Weights of a small contrastive image-text model: encoder norm layernorm.
Rows from block 11 of the image encoder of a small contrastive image-text model, named by matrix and row number. Rows with one number within an expert belong to one neuron, the router's apart. Each number is 50 + 12 x the weight over its row's rms, rounded and kept within 0 to 99. All counts start at 0.
Before each expert's rows are labels from the 100 images, of 14848, where the router gives the expert most weight on average: "colour at peak" is the nearest of a few named colours to the mean colour under the peak. Only what is clearly more common there than usual is listed. The data: regions of photos with short descriptions (Visual Genome).
# router: router (encoder.blocks.11.mlp.router.weight, 8x192), inputs 0-191
# up: expert up (encoder.blocks.11.mlp.up, 8x96x192), inputs 0-191
# down: expert down (encoder.blocks.11.mlp.down, 8x192x96, transposed), outputs 0-191

# expert 0
colour at peak: pink
router.0:60 44 55 32 51 27 41 62 40 53 59 49 59 67 49 51 65 54 48 42 46 68 42 64 56 26 62 42 32 46 53 58 43 55 38 55 50 45 53 41 39 47 36 57 58 43 66 46 42 49 62 34 35 66 50 32 51 46 68 50 70 55 33 38 55 42 51 37 56 44 50 59 58 56 51 50 61 42 56 51 19 56 36 48 38 50 64 44 35 64 32 36 34 39 33 62 61 55 42 72 61 32 43 43 67 51 59 41 57 64 60 40 26 27 52 40 50 70 36 60 67 53 70 44 48 55 72 67 35 60 59 28 43 56 79 39 32 30 37 68 71 57 42 47 66 72 37 45 58 58 31 61 55 68 52 70 58 66 56 61 67 46 49 35 63 23 60 29 53 71 51 47 56 67 58 37 54 48 41 57 53 32 39 53 46 62 44 57 50 62 48 50
up.0:49 74 44 62 40 29 47 62 37 53 48 35 66 57 49 62 53 46 53 48 53 50 62 51 72 39 56 41 46 19 27 56 43 33 50 33 44 33 45 24 53 36 83 43 49 52 53 53 27 56 52 50 44 28 49 67 38 47 44 51 54 58 41 49 60 38 56 71 28 09 65 24 34 47 32 40 36 55 60 38 54 51 80 54 56 49 33 64 63 46 53 34 38 61 46 65 52 50 63 37 42 46 46 54 46 55 52 50 40 61 75 53 52 50 44 69 44 57 55 67 54 49 54 48 38 58 51 54 40 50 73 55 52 49 60 51 41 53 53 57 22 54 47 78 38 45 47 21 66 73 41 43 65 19 46 46 35 54 56 52 58 44 49 56 37 40 43 38 59 55 42 49 46 50 52 31 59 55 66 61 54 54 55 73 46 45 55 52 62 49 49 40
down.0:52 42 53 46 43 37 41 61 28 52 43 23 66 54 75 48 26 45 41 37 53 36 51 42 69 29 69 38 56 54 55 51 40 46 44 45 38 57 55 54 55 45 69 10 47 61 66 52 21 51 51 49 31 42 39 52 48 67 47 52 48 29 52 70 47 45 59 59 47 44 39 59 78 35 49 50 45 63 45 29 50 42 50 54 44 46 40 46 78 62 33 36 54 43 55 37 47 36 37 59 49 39 56 48 49 39 46 33 51 55 64 45 34 42 43 78 56 61 45 79 49 28 63 49 70 45 55 56 37 76 54 44 50 58 61 60 44 45 36 60 36 40 63 38 51 41 51 35 38 49 37 67 51 36 39 49 46 60 41 50 59 62 48 70 47 47 32 53 40 65 72 38 66 43 54 43 61 57 57 50 74 61 47 45 39 41 28 46 57 69 72 46
up.1:44 45 52 44 51 62 38 22 50 43 58 45 51 53 57 48 54 54 50 48 55 67 44 31 29 52 21 52 54 35 38 40 69 87 61 78 45 60 45 66 60 47 44 25 51 48 57 44 68 45 45 66 48 54 44 48 31 59 55 43 47 28 40 52 50 41 64 41 55 62 49 41 47 55 44 53 64 62 63 48 58 56 52 58 19 52 51 51 51 64 25 45 50 21 52 35 32 50 38 61 79 45 56 72 26 62 60 45 70 68 42 48 57 47 36 61 46 61 65 60 36 40 49 31 56 74 83 57 41 51 50 43 45 39 57 47 38 69 34 65 57 36 64 54 42 43 59 41 39 67 53 55 68 40 55 46 44 31 41 61 49 48 55 54 64 43 32 58 58 38 46 43 66 49 56 69 50 37 47 36 46 69 63 63 66 52 48 47 53 33 42 46
down.1:64 41 52 66 34 51 74 68 48 56 50 53 28 29 57 57 25 45 64 43 56 34 50 58 64 53 59 39 47 38 70 74 36 39 40 48 44 39 66 41 33 49 74 62 32 70 50 51 64 48 51 30 56 55 41 43 63 55 47 34 65 58 48 45 46 66 41 38 44 55 44 38 43 45 47 57 52 41 31 51 67 47 67 41 63 34 61 45 43 48 51 41 32 64 56 85 63 41 55 36 37 60 61 33 50 63 65 56 41 31 36 45 61 73 49 49 54 40 31 33 57 66 68 61 59 60 29 43 48 47 57 69 51 59 57 40 58 48 54 52 40 55 32 56 27 54 37 39 49 22 63 48 51 54 42 54 67 57 61 24 38 42 43 54 49 27 71 55 74 52 61 50 55 41 41 48 35 72 64 55 46 58 50 50 31 42 45 50 46 65 59 58
up.2:65 42 57 59 54 54 47 67 48 57 43 52 46 51 63 44 61 38 39 40 50 47 54 29 51 34 62 35 59 51 43 75 48 35 30 48 60 47 70 41 45 71 39 70 37 48 60 52 45 59 45 39 51 62 51 47 59 32 63 56 21 61 59 56 50 62 48 40 42 82 44 55 66 44 53 57 55 48 38 41 42 42 29 43 63 50 68 42 36 58 50 41 36 74 47 61 59 43 50 44 26 49 53 31 62 31 50 36 36 23 35 38 27 36 56 47 49 54 42 37 56 59 61 65 63 58 59 35 60 57 20 53 43 59 66 36 57 49 55 52 70 36 38 43 54 59 58 59 43 51 54 60 21 63 42 57 60 61 58 30 37 52 38 53 57 44 53 46 54 69 64 44 50 47 30 66 30 64 51 55 39 45 48 07 51 69 45 57 42 62 66 45
down.2:58 33 43 71 74 75 56 49 61 58 59 68 52 48 45 45 50 52 65 35 42 48 58 52 41 63 43 43 46 59 39 66 70 55 41 52 67 79 51 45 46 53 32 31 56 58 39 43 70 34 54 52 55 78 46 54 64 18 51 46 63 49 50 55 52 53 53 49 56 42 45 41 47 44 58 52 67 51 48 38 71 38 62 54 50 59 61 50 46 30 38 54 32 48 57 49 43 62 47 45 63 41 62 55 50 62 71 59 69 26 48 42 46 58 58 43 30 37 55 23 38 72 67 41 49 38 53 42 43 35 41 63 45 48 41 53 42 59 77 50 57 48 49 61 44 56 36 52 51 41 32 48 41 32 70 35 72 46 52 73 70 21 46 42 54 48 63 71 64 36 47 46 62 62 53 57 38 23 30 42 24 63 51 34 67 53 52 55 39 56 46 60
up.3:50 59 34 56 40 73 44 61 43 56 37 55 44 30 31 48 36 58 62 56 47 49 33 31 62 51 51 43 58 57 66 66 61 49 38 62 48 54 52 48 54 59 41 47 65 24 27 62 54 44 29 69 50 29 36 59 47 36 42 43 45 52 39 49 80 51 49 68 25 69 63 65 33 59 67 46 49 58 43 39 56 64 73 59 54 57 47 44 29 54 40 30 51 40 59 25 55 28 40 44 60 59 27 52 67 63 47 53 31 47 38 47 69 56 53 52 51 39 79 38 40 57 39 40 55 45 38 63 59 57 44 48 52 47 53 57 39 59 46 40 50 48 90 44 60 59 60 57 66 58 64 54 44 53 35 45 42 65 45 51 49 60 58 66 41 71 64 54 35 45 33 44 35 55 47 62 35 51 43 48 44 49 36 36 27 72 55 48 31 53 50 29
down.3:50 51 54 56 43 57 48 48 46 55 56 44 56 70 39 60 42 55 35 28 37 57 60 41 50 38 47 61 47 41 34 63 51 50 42 30 71 42 53 67 41 26 58 37 33 56 38 55 56 53 50 43 58 52 46 55 42 41 65 40 54 49 58 46 92 47 37 60 40 51 38 45 69 05 48 57 46 48 46 39 45 31 49 37 51 50 36 57 59 36 52 47 50 73 47 61 50 54 55 13 61 66 60 28 48 27 43 67 38 53 55 61 55 33 64 62 52 73 58 61 55 69 39 63 26 53 55 43 85 44 35 47 49 70 42 48 56 59 59 56 61 62 58 40 48 58 53 51 45 44 50 55 56 49 40 60 57 65 35 40 41 48 57 54 46 46 48 65 42 63 42 64 45 49 58 34 53 49 28 30 53 53 73 38 45 42 46 25 37 28 37 30
up.4:35 48 43 44 35 43 66 64 63 16 17 40 60 41 45 64 46 60 52 76 58 51 33 51 50 44 55 57 47 38 54 46 50 37 24 52 51 41 53 46 44 61 56 68 59 32 18 52 41 48 52 46 76 48 43 45 41 39 33 49 50 76 38 45 63 51 47 46 44 42 66 36 49 58 36 28 39 76 42 49 32 77 62 64 53 41 42 66 60 52 55 54 44 53 57 72 51 58 47 49 51 59 44 53 35 52 53 59 43 55 47 54 63 58 46 57 43 41 55 53 37 39 54 48 36 44 38 57 51 66 63 71 27 49 48 50 37 50 60 53 58 66 49 61 37 57 38 40 77 51 45 35 58 37 56 42 35 46 55 57 48 62 69 38 44 43 63 61 52 52 47 29 49 38 55 49 53 64 43 82 26 48 70 50 41 50 67 13 52 71 46 43
down.4:43 36 66 46 70 54 74 61 48 46 61 58 79 32 64 40 42 47 33 62 29 52 37 63 46 44 39 48 51 58 44 41 44 59 36 81 38 66 71 49 61 71 35 41 59 52 33 44 45 31 59 34 46 40 64 26 54 62 50 37 72 61 55 25 42 54 40 50 77 41 43 57 54 48 56 43 60 25 40 60 42 49 76 50 40 36 60 54 49 59 39 54 56 36 52 63 29 46 66 29 30 47 49 61 47 29 72 41 76 45 41 57 47 65 52 38 64 53 35 52 41 52 57 62 47 40 56 37 41 61 65 47 37 71 54 54 54 42 46 41 57 60 58 44 35 65 27 60 49 48 48 61 45 39 54 52 63 47 53 51 49 51 59 44 60 19 48 63 61 60 45 59 69 63 50 47 51 40 58 42 41 55 43 58 55 42 41 39 60 64 58 78

# expert 3
colour at peak: grey
router.3:41 48 53 39 41 25 66 43 57 39 38 47 54 50 38 58 34 46 56 62 71 41 51 29 31 32 50 62 40 28 46 51 46 50 53 56 45 44 66 36 44 43 67 38 49 45 43 49 48 59 56 54 56 70 48 41 67 46 35 54 42 65 51 49 72 54 39 46 63 35 66 41 55 56 41 56 62 60 53 74 18 53 45 62 61 58 39 79 48 33 54 63 56 42 29 37 41 61 65 73 40 61 49 38 41 30 59 43 43 56 35 69 60 54 35 60 23 64 37 23 33 25 60 56 41 45 48 49 55 53 44 79 52 48 46 55 27 45 69 47 59 68 51 61 42 45 27 62 63 57 46 41 47 57 43 33 37 54 52 58 50 70 64 47 27 58 77 54 45 73 70 43 54 48 47 47 45 59 44 61 46 55 46 29 54 41 49 43 39 48 63 47
up.0:76 40 60 47 56 43 46 54 57 70 58 63 28 63 73 43 41 43 57 36 68 63 54 45 55 33 60 31 84 43 64 56 48 56 56 48 31 56 38 45 63 41 53 49 50 69 74 40 36 57 38 35 57 50 42 56 55 65 56 51 33 43 42 52 37 53 49 47 52 67 33 67 59 21 61 64 40 53 61 47 50 46 43 23 60 48 76 26 69 49 53 50 55 61 35 37 43 48 40 58 48 45 43 41 59 47 28 27 55 62 59 55 33 57 57 63 68 61 39 60 37 43 45 56 43 53 49 46 46 51 34 28 35 63 49 49 35 69 29 56 47 46 51 36 58 37 56 63 24 60 41 61 41 58 35 59 57 77 26 42 35 58 51 65 61 32 52 41 37 74 50 48 67 60 51 62 60 59 47 38 54 49 49 48 50 42 30 51 56 44 72 57
down.0:53 38 74 55 62 56 57 45 49 60 57 71 73 51 56 36 42 46 37 47 33 53 59 36 29 53 37 63 30 50 43 38 32 67 64 57 50 47 35 62 49 45 29 30 55 46 51 23 57 45 42 62 50 54 57 44 46 50 51 62 59 43 66 52 43 32 56 60 72 60 49 34 55 66 52 53 46 39 38 45 41 43 63 55 34 56 45 50 56 67 51 56 48 32 39 43 35 65 73 38 43 37 58 53 31 50 54 49 69 43 43 32 47 56 29 50 51 58 46 49 66 47 47 53 47 42 64 54 45 48 60 41 39 28 40 43 70 42 57 44 40 50 56 58 34 53 53 62 47 57 48 53 59 14 58 64 60 39 60 71 72 24 33 59 60 46 36 63 60 47 32 80 67 58 48 41 65 25 75 30 55 38 57 42 69 41 49 68 64 35 55 69
up.1:69 37 43 36 54 69 48 41 42 64 62 45 44 42 41 58 49 70 23 54 48 51 60 53 47 48 41 34 77 72 50 59 42 54 60 48 36 46 48 61 49 51 61 35 36 50 62 73 57 53 57 57 42 41 39 62 57 39 45 52 43 45 59 55 55 63 51 37 47 51 37 64 52 49 63 66 53 34 46 68 46 50 47 28 60 29 67 51 57 50 41 47 59 49 50 48 54 21 51 44 55 58 65 50 60 60 39 47 44 52 20 45 57 36 76 28 82 56 51 56 62 58 43 57 63 59 57 33 53 72 28 46 43 65 80 50 39 48 33 41 58 28 55 39 57 44 57 19 47 49 58 86 56 45 55 49 48 68 23 46 37 80 49 38 44 45 42 48 52 59 69 24 53 37 46 46 40 46 60 36 68 45 49 55 38 41 57 54 52 43 58 50
down.1:55 49 42 31 70 56 34 38 38 68 59 59 44 75 55 42 69 51 46 57 43 43 42 54 33 77 45 67 50 50 57 46 36 68 49 37 30 55 48 55 44 34 43 43 63 56 54 29 69 45 48 74 44 53 54 56 56 49 68 45 58 47 41 61 40 54 41 48 95 44 29 41 46 62 61 64 52 75 42 59 32 51 45 55 52 63 49 44 51 50 68 80 69 30 32 49 52 64 39 50 48 45 46 54 56 54 41 51 59 69 40 64 65 62 45 35 57 40 39 54 41 40 53 38 41 19 56 46 63 38 48 32 57 32 41 54 52 48 50 28 57 75 47 60 38 55 60 69 26 47 53 50 58 37 42 59 47 63 53 61 45 62 69 42 33 50 45 34 44 41 45 66 55 54 46 56 64 25 44 46 65 53 25 53 64 46 64 44 35 49 51 63
up.2:51 58 39 48 51 56 49 40 39 58 20 37 58 64 49 39 57 48 57 34 42 65 46 31 54 31 42 61 47 49 60 52 38 55 49 63 65 67 63 48 59 42 60 51 59 51 61 36 45 14 61 70 31 47 59 51 43 57 60 41 61 47 35 54 51 50 54 54 54 28 39 41 50 62 42 75 71 70 55 25 42 39 53 50 46 65 53 51 50 38 33 48 41 28 42 47 27 55 39 58 36 31 46 33 44 53 59 58 65 64 72 45 71 54 35 62 34 64 46 46 49 40 70 21 35 52 87 52 41 43 50 55 74 51 44 42 29 69 71 47 49 52 61 61 54 44 38 42 46 60 27 40 51 32 51 51 59 50 65 59 49 46 53 44 39 45 44 40 55 46 48 46 59 66 55 51 53 53 43 54 63 93 39 71 59 44 46 57 54 45 52 56
down.2:49 42 48 50 70 61 59 71 64 56 54 53 46 34 55 36 58 49 64 45 54 25 56 51 45 57 72 37 48 56 46 47 39 40 53 34 44 47 63 49 53 44 51 64 47 59 51 42 35 63 45 40 55 49 52 39 36 68 67 35 50 69 55 60 57 73 42 46 50 48 27 65 49 47 62 64 52 54 32 60 51 39 43 35 73 34 51 32 52 51 58 74 55 56 59 67 54 71 58 20 25 55 29 26 54 46 52 42 40 47 35 55 69 62 68 52 46 51 23 37 49 68 46 67 64 38 40 57 79 26 56 62 62 54 34 48 54 64 60 35 39 56 41 37 40 55 43 43 36 43 45 41 31 56 33 41 60 61 69 31 25 45 49 50 47 39 67 53 63 44 40 39 48 43 36 54 39 72 59 35 59 56 52 44 37 41 61 36 72 46 61 68
up.3:28 46 35 39 64 42 33 22 48 46 56 64 34 47 51 76 69 42 47 66 37 63 27 66 54 50 52 23 46 67 69 68 48 63 51 47 33 60 50 63 47 74 54 42 49 31 57 57 43 42 62 68 35 42 64 59 20 48 57 60 47 31 57 72 54 55 51 39 26 49 44 55 47 56 56 57 65 50 45 65 45 64 46 56 48 46 54 32 51 48 58 46 41 38 58 44 69 34 29 30 34 50 51 49 52 56 46 60 60 48 40 29 41 44 64 36 56 61 47 47 67 47 61 68 61 53 63 31 67 55 42 40 80 42 66 42 47 36 51 62 61 33 47 39 70 59 46 64 45 54 31 68 44 53 63 40 39 40 41 42 64 58 52 48 56 61 45 64 36 41 53 46 46 32 64 32 30 63 45 61 50 57 45 56 36 49 37 55 26 47 31 49
down.3:60 45 56 50 51 32 32 33 69 49 42 62 44 31 25 52 51 52 51 88 61 47 24 51 53 62 52 41 55 73 39 42 41 46 56 52 58 53 30 59 67 47 72 74 53 47 48 52 36 55 51 33 72 36 66 39 57 51 61 47 53 66 57 53 52 44 39 50 57 53 50 61 59 64 46 20 49 61 34 61 58 81 60 52 51 42 61 73 22 54 40 46 54 69 52 30 62 49 49 50 49 58 39 73 61 46 33 57 55 54 48 61 44 74 40 56 55 60 40 44 52 53 62 47 53 68 51 64 29 54 38 70 65 59 33 39 61 50 41 64 58 23 40 42 47 44 52 44 33 50 66 50 59 61 42 57 43 48 29 52 43 62 43 52 45 41 54 76 42 40 42 52 61 40 52 44 32 50 45 48 60 61 45 64 31 65 64 61 52 74 38 31
up.4:46 50 56 44 44 59 42 49 42 49 40 40 47 42 54 65 44 57 09 65 17 56 32 50 30 54 35 52 51 62 71 45 58 41 50 63 25 38 48 53 60 72 52 33 35 39 49 54 67 52 52 55 43 38 47 38 52 63 47 63 35 47 60 46 46 51 56 51 58 66 53 56 56 54 43 47 59 40 62 58 48 57 39 46 39 58 61 65 44 74 36 28 43 43 55 34 40 25 49 50 82 40 55 43 48 55 60 68 65 45 32 36 42 43 48 35 62 51 63 49 78 55 43 39 80 74 60 59 38 79 41 39 38 47 60 41 48 38 25 46 59 28 54 31 57 49 66 43 65 35 63 78 53 61 52 67 50 52 36 54 51 52 21 55 54 61 49 48 49 58 52 48 41 39 45 50 51 57 51 40 49 41 42 44 43 43 48 72 41 32 43 32
down.4:41 68 24 31 51 42 44 44 48 59 46 57 32 52 46 44 76 50 50 40 61 60 39 50 40 27 42 60 45 30 48 53 52 51 38 32 54 60 50 48 53 55 73 49 54 46 49 55 33 34 46 46 38 52 45 66 49 46 50 41 52 39 38 56 66 63 49 33 48 35 39 47 64 46 49 56 65 63 73 58 41 45 59 45 49 60 68 64 37 35 54 81 35 47 33 62 76 42 34 56 57 51 58 48 51 47 52 58 26 67 55 63 58 34 54 56 41 68 43 38 62 56 59 47 63 22 43 49 52 53 40 37 53 61 67 61 43 30 55 30 47 65 51 68 84 44 60 72 44 55 40 51 54 46 43 65 49 61 31 57 43 80 36 33 39 76 46 21 52 53 53 48 49 56 70 50 31 47 58 48 57 55 47 71 44 76 40 54 37 41 34 43

# expert 4
colour at peak: brown
router.4:42 41 47 53 59 41 37 57 71 49 36 50 54 32 55 46 43 74 61 57 59 25 51 67 42 48 50 42 36 49 33 51 51 70 48 59 55 56 40 40 60 56 46 54 44 65 42 47 42 58 34 46 62 50 49 35 42 57 48 51 73 50 50 48 58 57 54 63 49 68 47 52 46 57 75 30 44 66 43 39 66 47 64 50 56 17 52 39 52 42 52 56 55 19 72 47 55 56 58 37 74 79 49 63 19 67 56 55 59 61 64 51 51 56 56 58 23 47 28 49 28 64 47 59 34 39 65 56 36 45 61 36 50 54 39 51 55 62 71 36 49 33 89 32 43 41 36 58 52 41 70 53 43 40 41 30 57 47 48 68 56 42 64 62 57 51 48 53 63 48 40 49 54 37 42 36 59 34 45 44 48 61 71 48 45 37 73 31 67 54 46 44
up.0:52 46 42 54 27 50 42 48 39 22 51 38 45 60 52 54 28 47 41 56 57 43 47 42 56 63 59 54 42 37 68 48 49 53 70 25 45 62 43 40 52 53 76 30 41 40 57 60 45 62 51 56 21 51 21 55 76 24 52 68 36 39 53 46 55 49 33 46 44 60 50 47 70 42 34 46 62 63 54 42 53 54 53 65 54 64 45 56 48 42 50 52 56 52 53 62 65 49 38 58 63 40 75 59 64 65 43 61 39 42 45 55 49 74 50 36 39 36 72 64 55 37 46 36 55 50 24 65 35 60 61 45 53 60 57 51 42 48 34 49 38 34 62 55 57 57 64 47 45 63 40 57 50 60 67 36 35 46 39 43 57 75 56 50 69 64 73 38 53 45 75 31 37 36 57 65 56 54 44 52 56 69 55 39 28 62 30 36 28 42 59 30
down.0:40 57 54 51 74 45 60 45 65 59 49 59 60 39 53 47 63 58 68 54 44 66 55 64 35 53 42 53 46 37 32 29 37 56 65 59 45 45 51 59 45 49 41 45 62 47 30 33 48 50 29 65 66 44 61 40 21 67 49 52 68 63 47 41 44 42 36 74 66 42 39 39 33 74 54 56 45 44 48 64 27 44 48 47 59 42 45 52 49 45 62 72 66 29 29 42 44 66 69 36 44 60 19 60 44 47 58 51 48 68 45 67 64 43 53 47 42 56 38 44 42 58 39 69 59 17 49 52 67 54 62 48 48 30 36 60 54 42 53 30 53 72 47 66 37 56 49 69 43 63 46 31 65 31 43 57 58 49 44 60 47 44 57 40 49 32 50 52 48 40 34 61 56 61 58 36 60 30 43 31 56 41 57 68 58 38 75 48 67 37 47 69
up.1:69 71 27 71 47 40 37 66 39 74 47 46 43 50 62 35 64 63 60 31 54 57 63 49 75 45 48 45 59 49 43 58 21 39 44 32 66 53 42 27 64 45 44 53 69 66 67 50 57 38 50 50 24 55 59 52 50 36 43 40 42 39 34 41 57 60 46 52 46 30 41 33 38 47 34 54 72 49 68 32 62 32 58 32 57 68 54 38 52 33 40 41 46 47 48 67 44 58 42 53 49 23 44 30 80 63 62 56 28 54 72 52 58 58 56 49 40 57 41 55 53 50 67 46 60 51 65 54 51 39 46 50 57 62 44 39 45 54 50 49 41 59 44 65 58 39 57 35 37 50 34 48 52 45 40 50 53 63 74 52 30 47 48 55 30 41 60 26 53 40 49 57 39 80 52 51 45 54 50 46 83 70 35 54 62 49 48 59 59 46 50 52
down.1:47 53 55 75 56 32 71 50 53 72 55 44 60 65 63 41 52 48 59 38 48 72 57 45 45 61 64 36 37 54 47 59 16 63 58 44 53 52 33 58 31 30 47 60 56 46 50 30 59 54 40 47 50 60 51 41 37 49 61 39 64 57 75 78 47 59 34 50 61 54 30 45 34 60 54 62 42 56 40 61 36 56 34 43 51 59 38 33 53 48 48 63 43 45 32 61 58 70 57 64 32 39 43 40 60 68 39 73 41 56 48 48 56 56 53 39 39 58 24 55 45 49 54 64 56 37 34 77 70 32 73 55 57 29 41 43 54 48 63 49 72 53 35 61 44 64 53 44 38 56 37 44 53 45 51 64 42 66 75 57 41 28 51 44 50 49 63 53 44 50 09 54 36 54 62 54 58 41 58 39 58 32 51 45 52 42 52 44 60 39 41 74
up.2:39 46 56 39 29 51 57 60 46 39 26 04 61 65 53 43 64 79 40 56 27 58 51 43 79 51 38 50 51 36 39 51 69 42 45 72 63 65 62 43 34 61 53 54 56 53 44 54 51 37 48 64 30 30 37 32 24 48 58 63 65 42 30 48 45 41 54 50 51 66 43 52 59 60 46 49 53 53 44 37 53 59 58 58 45 51 56 51 54 40 42 49 47 42 65 42 43 40 32 40 37 49 63 63 63 47 64 71 44 62 64 46 51 53 48 40 42 60 49 60 41 44 53 32 34 53 57 22 18 48 41 40 63 64 45 40 49 56 68 59 40 40 61 36 49 51 35 41 52 64 53 51 44 51 53 54 30 45 52 50 50 55 68 52 25 56 50 50 41 57 50 48 41 13 43 37 62 56 54 53 59 83 40 67 57 46 75 53 57 50 39 59
down.2:47 56 40 66 68 39 44 40 78 61 48 60 49 37 51 36 67 82 76 55 65 59 54 65 41 34 37 34 64 43 48 48 53 56 47 62 52 67 54 50 48 52 28 54 58 55 36 49 46 45 28 42 60 62 56 45 45 40 33 43 45 57 43 76 61 60 60 64 40 24 46 37 29 42 60 40 61 46 63 49 57 48 45 43 45 37 39 46 42 21 39 35 45 40 62 37 48 62 48 43 53 64 35 50 64 69 74 75 45 56 51 61 66 42 85 58 37 55 33 39 35 69 50 50 64 56 57 49 64 36 29 72 61 51 52 62 32 66 62 47 53 55 65 42 60 45 42 37 55 42 34 31 51 51 46 45 51 44 47 62 32 48 51 47 38 34 63 69 44 49 45 43 47 46 46 66 29 52 37 37 44 66 56 70 68 54 54 41 60 46 41 56
up.3:41 62 53 38 25 33 57 71 43 41 19 15 50 64 56 47 54 71 52 62 38 56 47 42 82 41 49 60 34 43 46 39 70 36 51 56 57 54 55 25 50 45 58 57 59 51 45 49 46 40 45 50 38 27 39 39 42 55 65 63 61 59 31 43 48 40 46 48 49 57 55 47 57 70 33 55 53 66 51 40 49 73 58 69 56 56 45 56 53 29 56 58 50 43 48 37 55 56 44 54 55 52 51 64 59 50 54 77 24 64 77 49 50 45 29 55 37 67 54 67 43 34 49 33 32 33 48 45 15 49 64 33 67 42 52 41 47 42 64 54 51 65 58 47 57 59 34 49 60 58 43 46 42 71 46 57 23 47 60 53 61 52 62 46 32 62 52 41 36 54 46 49 49 40 49 36 72 58 49 60 62 62 46 70 43 46 71 47 54 57 29 51
down.3:42 51 42 72 63 38 54 43 72 61 65 44 61 38 60 38 77 83 52 55 60 68 63 71 59 47 34 31 63 53 36 46 51 48 47 68 42 66 54 58 45 46 28 45 38 51 34 47 56 48 28 43 43 50 49 46 28 47 39 42 52 49 37 60 52 60 47 67 53 35 23 43 23 38 63 35 53 39 72 48 52 45 58 35 37 33 29 50 52 23 34 49 59 36 54 56 52 53 43 28 66 56 39 48 71 72 70 61 52 57 44 64 56 55 82 48 56 56 31 55 38 64 42 56 57 58 69 53 60 40 40 70 59 65 65 53 41 60 52 49 55 52 54 29 59 39 53 36 39 49 35 38 53 44 48 35 50 51 50 43 26 55 58 44 42 41 68 55 28 49 46 46 41 65 49 50 49 52 43 34 52 53 46 63 58 40 43 42 72 40 49 70
up.4:65 35 52 47 56 65 60 58 58 65 48 51 62 48 35 55 21 34 44 29 34 31 23 54 32 48 50 46 39 73 39 69 38 56 51 56 58 71 49 56 31 55 47 53 54 51 60 43 56 30 75 44 43 59 48 45 66 57 48 48 55 53 82 45 56 51 56 38 66 72 54 61 67 55 74 72 56 39 08 53 34 44 40 41 32 53 64 41 38 55 42 59 32 57 55 49 56 51 63 38 41 51 63 45 44 53 50 61 54 30 45 23 47 62 50 33 49 44 38 41 66 48 69 62 46 49 49 47 49 54 66 61 35 60 50 54 65 38 56 41 38 41 45 50 41 86 37 64 61 30 40 50 43 39 57 66 56 56 63 65 78 44 37 52 54 50 58 58 54 50 45 50 48 61 42 50 50 38 47 56 51 28 49 42 33 68 40 53 37 60 54 58
down.4:56 55 39 50 33 43 44 44 65 40 55 49 24 35 54 58 53 66 58 67 74 35 38 55 50 49 60 34 66 58 57 55 60 38 45 48 38 54 56 52 54 68 58 56 35 53 51 66 29 68 47 44 59 42 39 59 39 45 40 48 34 56 41 55 57 57 43 40 35 58 52 63 53 23 49 41 38 67 53 51 62 56 29 43 55 41 38 50 52 64 53 44 58 56 57 49 64 41 41 54 63 70 46 51 49 56 40 31 48 58 41 74 48 52 70 62 51 36 59 54 31 50 43 47 64 72 48 59 72 56 42 56 47 64 62 68 36 66 38 54 46 43 61 27 58 42 60 46 43 46 74 49 47 63 49 27 43 60 27 33 34 81 56 64 59 58 56 43 43 48 75 19 29 31 39 71 40 75 43 53 45 57 59 41 30 57 35 28 45 47 59 26